Rows from block 11 of a small image super-resolution model, named by matrix and row number. Rows with one number belong to one channel. Each number is 500 + 40 x the weight over its row's rms, rounded and kept within 0 to 999. All counts start at 0. Numbers have three digits each.
Before each channel's rows are labels from the 100 images, of 14976, where the channel reaches its highest value: "responds to" is what is common among them. Only what is clearly more common there than usual is listed. The data: stained colorectal tissue patches (NCT-CRC-HE-100K).
# convs0: first 3x3 conv (model.decb.1.1.convs.0.weight, 96x96x3x3, each kernel summed), inputs 32-63
# convs1: second 3x3 conv (model.decb.1.1.convs.1.weight, 96x96x3x3, transposed, each kernel summed), outputs 32-63

responds to: tissue: smooth muscle
convs0.90:506425523541430461486480527522545541463513505507509508520526494502485497410448455493444486503491
convs1.90:521504459498465494427484448553534499470498499498522475437487563540583532517537433542549497487540

responds to: tissue: smooth muscle
convs0.58:442484476487436480531506443514513415525480481506450502499499517469506502438435493473483438481459
convs1.58:506520534553546521399579519523505517494482510434488492516498452463534547472417581458470577462494

responds to: tissue: smooth muscle
convs0.0:486481568515527489519472489489488524493504472524437424510516522466419505471441526434500517462424
convs1.0:519583455506415437518462462531531500484400484499565481497455453527542487572472474451540513489500

responds to: tissue: tumour epithelium
convs0.11:489499447460557544451550509528492508520463480531503551469497470477496553597497487497435491496459
convs1.11:576528483490440460569534492436469545531517464455488532528537539460527550474523408416549559492495

responds to: tissue: adipose tissue
convs0.86:492447476540442414504528477457445508472504430523477446421523575463480497464464461490517451460495
convs1.86:514471482448529438485484505549504526486508445433463477529435533530458554489587471448479570455502

responds to: tissue: cancer-associated stroma
convs0.91:440472475405496462477533418467531514432462471457471487597552494461467497484564481542519537440498
convs1.91:529481505504533498562444522453448588532483491538556505540512429453523443475481543524474539515519

responds to: tissue: adipose tissue
convs0.29:450500476471521473532538531446454531472564481447460513499437487491461428416547471524463461512482
convs1.29:562462474531492450497432529567521509537415527471552499566486448528545526439524488521513495512517

responds to: tissue: smooth muscle
convs0.31:507484425483534469557560420482523516535532466424529502501466550501524550559550473536543495483512
convs1.31:457480499482485463533462471484499447520490560479556468509561428492469474497471589446381475554531

responds to: tissue: smooth muscle
convs0.78:503526490435484441538526544443497454480572530491521458456437593501498499523505526446528425416495
convs1.78:465539489522479551531536484433488474509466518483552517515581464461485504531471540549494459501490

responds to: tissue: lymphocytes
convs0.28:405460512501494455605500496565449490507533367549439485462446514486512522441461546473544461506499
convs1.28:469519504561499522399455507469464484440517542466474432509478490464506502474426455517460466542427

responds to: tissue: mucus; tissue: normal colon mucosa
convs0.25:445478439529520499522533495460482516539473460396491416509501467439545446507553482498524502517550
convs1.25:533511516497504508497502462557476460503518472484542539428501477545530488555440517560499418536493

responds to: tissue: debris
convs0.65:494560507484458530482476498454494532501494526427520470460400526495551573476539513419500449462512
convs1.65:433415511482611498510475461467562484396529512563486528437468478530486488524443499553478518537489

responds to: tissue: smooth muscle
convs0.45:512446476448483529539466562516502511455461500498472472519514472484575418477528527504416523505477
convs1.45:459553486496442478490512499502566431525526524545484474517472506537516538491506466575538555506515

responds to: tissue: lymphocytes
convs0.36:471460539432426486527497454489510461468469489500544506461405516414512514509518473531518506472478
convs1.36:502543462509498485487502533525589519483523556521602447509484502545539517513459517397469487474511

responds to: tissue: normal colon mucosa; tissue: mucus
convs0.32:517486489533479509489508529443531477509505539500486600497518498414456531516518541467507505430576
convs1.32:470519496487526542545500455459441498577485551410462435509463474490513514531437535503544472493519

responds to: tissue: lymphocytes; tissue: tumour epithelium
convs0.44:469581512425418512550528498523494407508527463512472470428466500446481472491571510514473497505570
convs1.44:491452457488480531449444546492469573536539479432516513519489538535457492609404505490542502439492

responds to: tissue: adipose tissue
convs0.69:520564457454443575495435400505481516457495488487509455439533516521432503462425436486534411477476
convs1.69:508495537562533506550455462488535528546493487508502557488454488522529494500513531540538524513509

responds to: tissue: mucus
convs0.62:522509501486503557444553448533506564472517501530464545539473475563501491449520570508523544471514
convs1.62:532612507502435497555445491557479461512493470475492527516542559480506491564605438529500556467498

responds to: tissue: tumour epithelium
convs0.72:572563434475514553449517497510471524480489496473552459427469478501539550495510552480516539480590
convs1.72:532529500493466493574467462475504522491519542529413555569522485489468495515510521567491371498405