{"crop_scale_min": 1, "color_jitter": 0.1, "attention": false, "residual_init": "none", "eps": 1e-08, "warmup_steps": 1400}
Rows from block 3 of a small image super-resolution model, named by matrix and row number. Rows with one number belong to one channel. Each number is 128 + 24 x the weight over its row's rms, rounded and kept within 0 to 255. All counts start at 0. Numbers have three digits each.
After each channel's rows are labels from the 100 images, of 14976, where the channel reaches its highest value: "patch colour" is the nearest of a few named colours to the mean colour under the peak. Only what is clearly more common there than usual is listed. The data: stained colorectal tissue patches (NCT-CRC-HE-100K).
# convs0: first 3x3 conv (model.enc.1.1.convs.0.weight, 96x96x3x3, each kernel summed), inputs 64-95
# convs1: second 3x3 conv (model.enc.1.1.convs.1.weight, 96x96x3x3, transposed, each kernel summed), outputs 64-95

convs0.95:085136139150152117152116113053078146108120121183117128174122142086119140114135133159082162167114
convs1.95:168136135138139126109085120122180111131112135145143143159121130115157127125139117088175143103161
patch colour: white

convs0.72:155124163129111152109135174118122141116098111177139106123125133130139160146119084105133126135142
convs1.72:105139107140149121102170126127149141120150145106127083125130159159102068149136147154152114130083
patch colour: white

convs0.45:111111118143119162125137110225090161086154137101121109133126133130125096075126120133140094174144
convs1.45:130136103152126151111165145117144139137124150148137130126121141150132145126134157156092144118126
patch colour: grey

convs0.2:160136165115132160132140116182121080131081113111104142100182134117121110123091084113107090120111
convs1.2:128171079130095129177134128131105087131142149133120135139192099132171132136117171128111146106113
patch colour: brown

convs0.26:088097107131118128108122072140139169166147107107154120095152177100109105148119085142120093112077
convs1.26:104155090123159161097108125103110156169111105150115091121122122115133168147133131129104131087109
patch colour: grey

convs0.82:138134158128108141101116172158061097132145123114126173134105136131101078095167097121095164113130
convs1.82:105133139095112096121174116146078151150182107066142150092149108145136126135095095141126126165107
patch colour: white

convs0.91:207120139131110102105100126110115103124112108116132141126091140121152172122127111102069124123088
convs1.91:138098130125152141131168091090135161109120125129144115156191069126077132105119138118133193167145
patch colour: grey; brown

convs0.24:117153157153130117159135124132184112138164112129155128093136127100132094132116063160130167127125
convs1.24:144089145092132123104134106121132144110126127117167139123138100141167164137150149141138118126155
patch colour: brown; black

convs0.5:103127132144132118166146163119098148172135167133120108124164112088112126133168135164081124126167
convs1.5:135136130098088102137091123113121135113160154168052095126145098130175116153151088124121143111143
patch colour: brown; black

convs0.83:131067136113063124076129147144151144138172058110136129111098141136096127102148131096113112122107
convs1.83:143117152139185150122111114110110125142127127096132136141144141107088122132078117135153161126154
patch colour: brown; black

convs0.23:122144145121125126179089149152133134135131153103139081164144131124144107145146120086169156168109
convs1.23:104118120144115110122094121136132127147135094164130124112089138123095151119119132120145105105135
patch colour: grey

convs0.66:122129117139141126128135131150104110117119132090139134150135101138159141100139089108156101086116
convs1.66:121113122122106138144116140136116091122165107120145153148166133121139145137144145081132148128144
patch colour: brown

convs0.71:165130123134153098138135146072141100108151116141094142132138162146106164128137159136108126105121
convs1.71:119102148142136141133141160108091173111089118114133115135132126136033129108112117099129135109166
patch colour: grey

convs0.88:136126140127119141099129176147139148105139132089129122152047111097113142163138141081151121128087
convs1.88:116107118124122104095140126122152157140100143117164117105092138121077136095131119068158157169130
patch colour: grey

convs0.68:120160142149124113120094128115154099126137150128195072116091106147124082110113121135162160067164
convs1.68:138119098080108097117091154168096107086109116125134133111121137131126171144123126128164137133136
patch colour: pink

convs0.50:112126131131084095148126125155179084113114128122130104125127146130133158115124166148110106132127
convs1.50:111113119120114130115135161126129128127134133103128137131125098144116145128089120108163079133112
patch colour: brown; black

convs0.84:132132137150093143099141088149100141147078126136113147148083134112117079138128134173141127179113
convs1.84:125092127117152138080129122099173136139136162114129128168135099109121139105140146129133152197130
patch colour: brown; black

convs0.36:139087107114094143122160120152115135133142073140116149142123133154106127128119124126091145127102
convs1.36:105132154173158145136151148120124131099109129114147132150117121110130102113151086134114144172142
patch colour: brown

convs0.14:130126165135156128138146157120158059165136115107115107122130093088077136148139166140141147128131
convs1.14:131126121119086092169142142117115086103096114070103104136117128115118136114145124120142116092139
patch colour: black; brown

convs0.16:128130141114121090080129121163155130131111151118154135130114134110108086112148062113140048104116
convs1.16:140147089103105114141088136101118115122100161113128128179127167131118140129136124154158125129085
patch colour: purple

convs0.81:137183141123129184118116161157115119169140153061122085147120124139118143166106159067155137144106
convs1.81:163112150141086108114113135150123080161134161138077110180143138105155101157116124130156111117157
patch colour: grey; brown

convs0.17:168168122120146113111078114100139142139164094139151063145157165145128088152126158141133177130134
convs1.17:120128113157120138122154130144195140143092078168128159141080148140148169147141097085119150094154
patch colour: black

convs0.57:089083127133146096149117128117125114131140159164127153178150111135101125145141146118110175142132
convs1.57:135130139115140161169142090111086126137137129084139158091119107095159129126138085148125146132150
patch colour: white

convs0.22:169098131121165095132126106148185137144135158111146099113131109159107142101172183137107120150142
convs1.22:102116114128127126143127147095128111134112119155117154113123167161130126122136137150048133095090
patch colour: white

convs0.44:137146140146125119152120123167136133124084143126146161140121104152152136139148071155123129134130
convs1.44:147130095123093144146174119070135087147123136133086123144117109164133129124117162139112137106109
patch colour: brown; black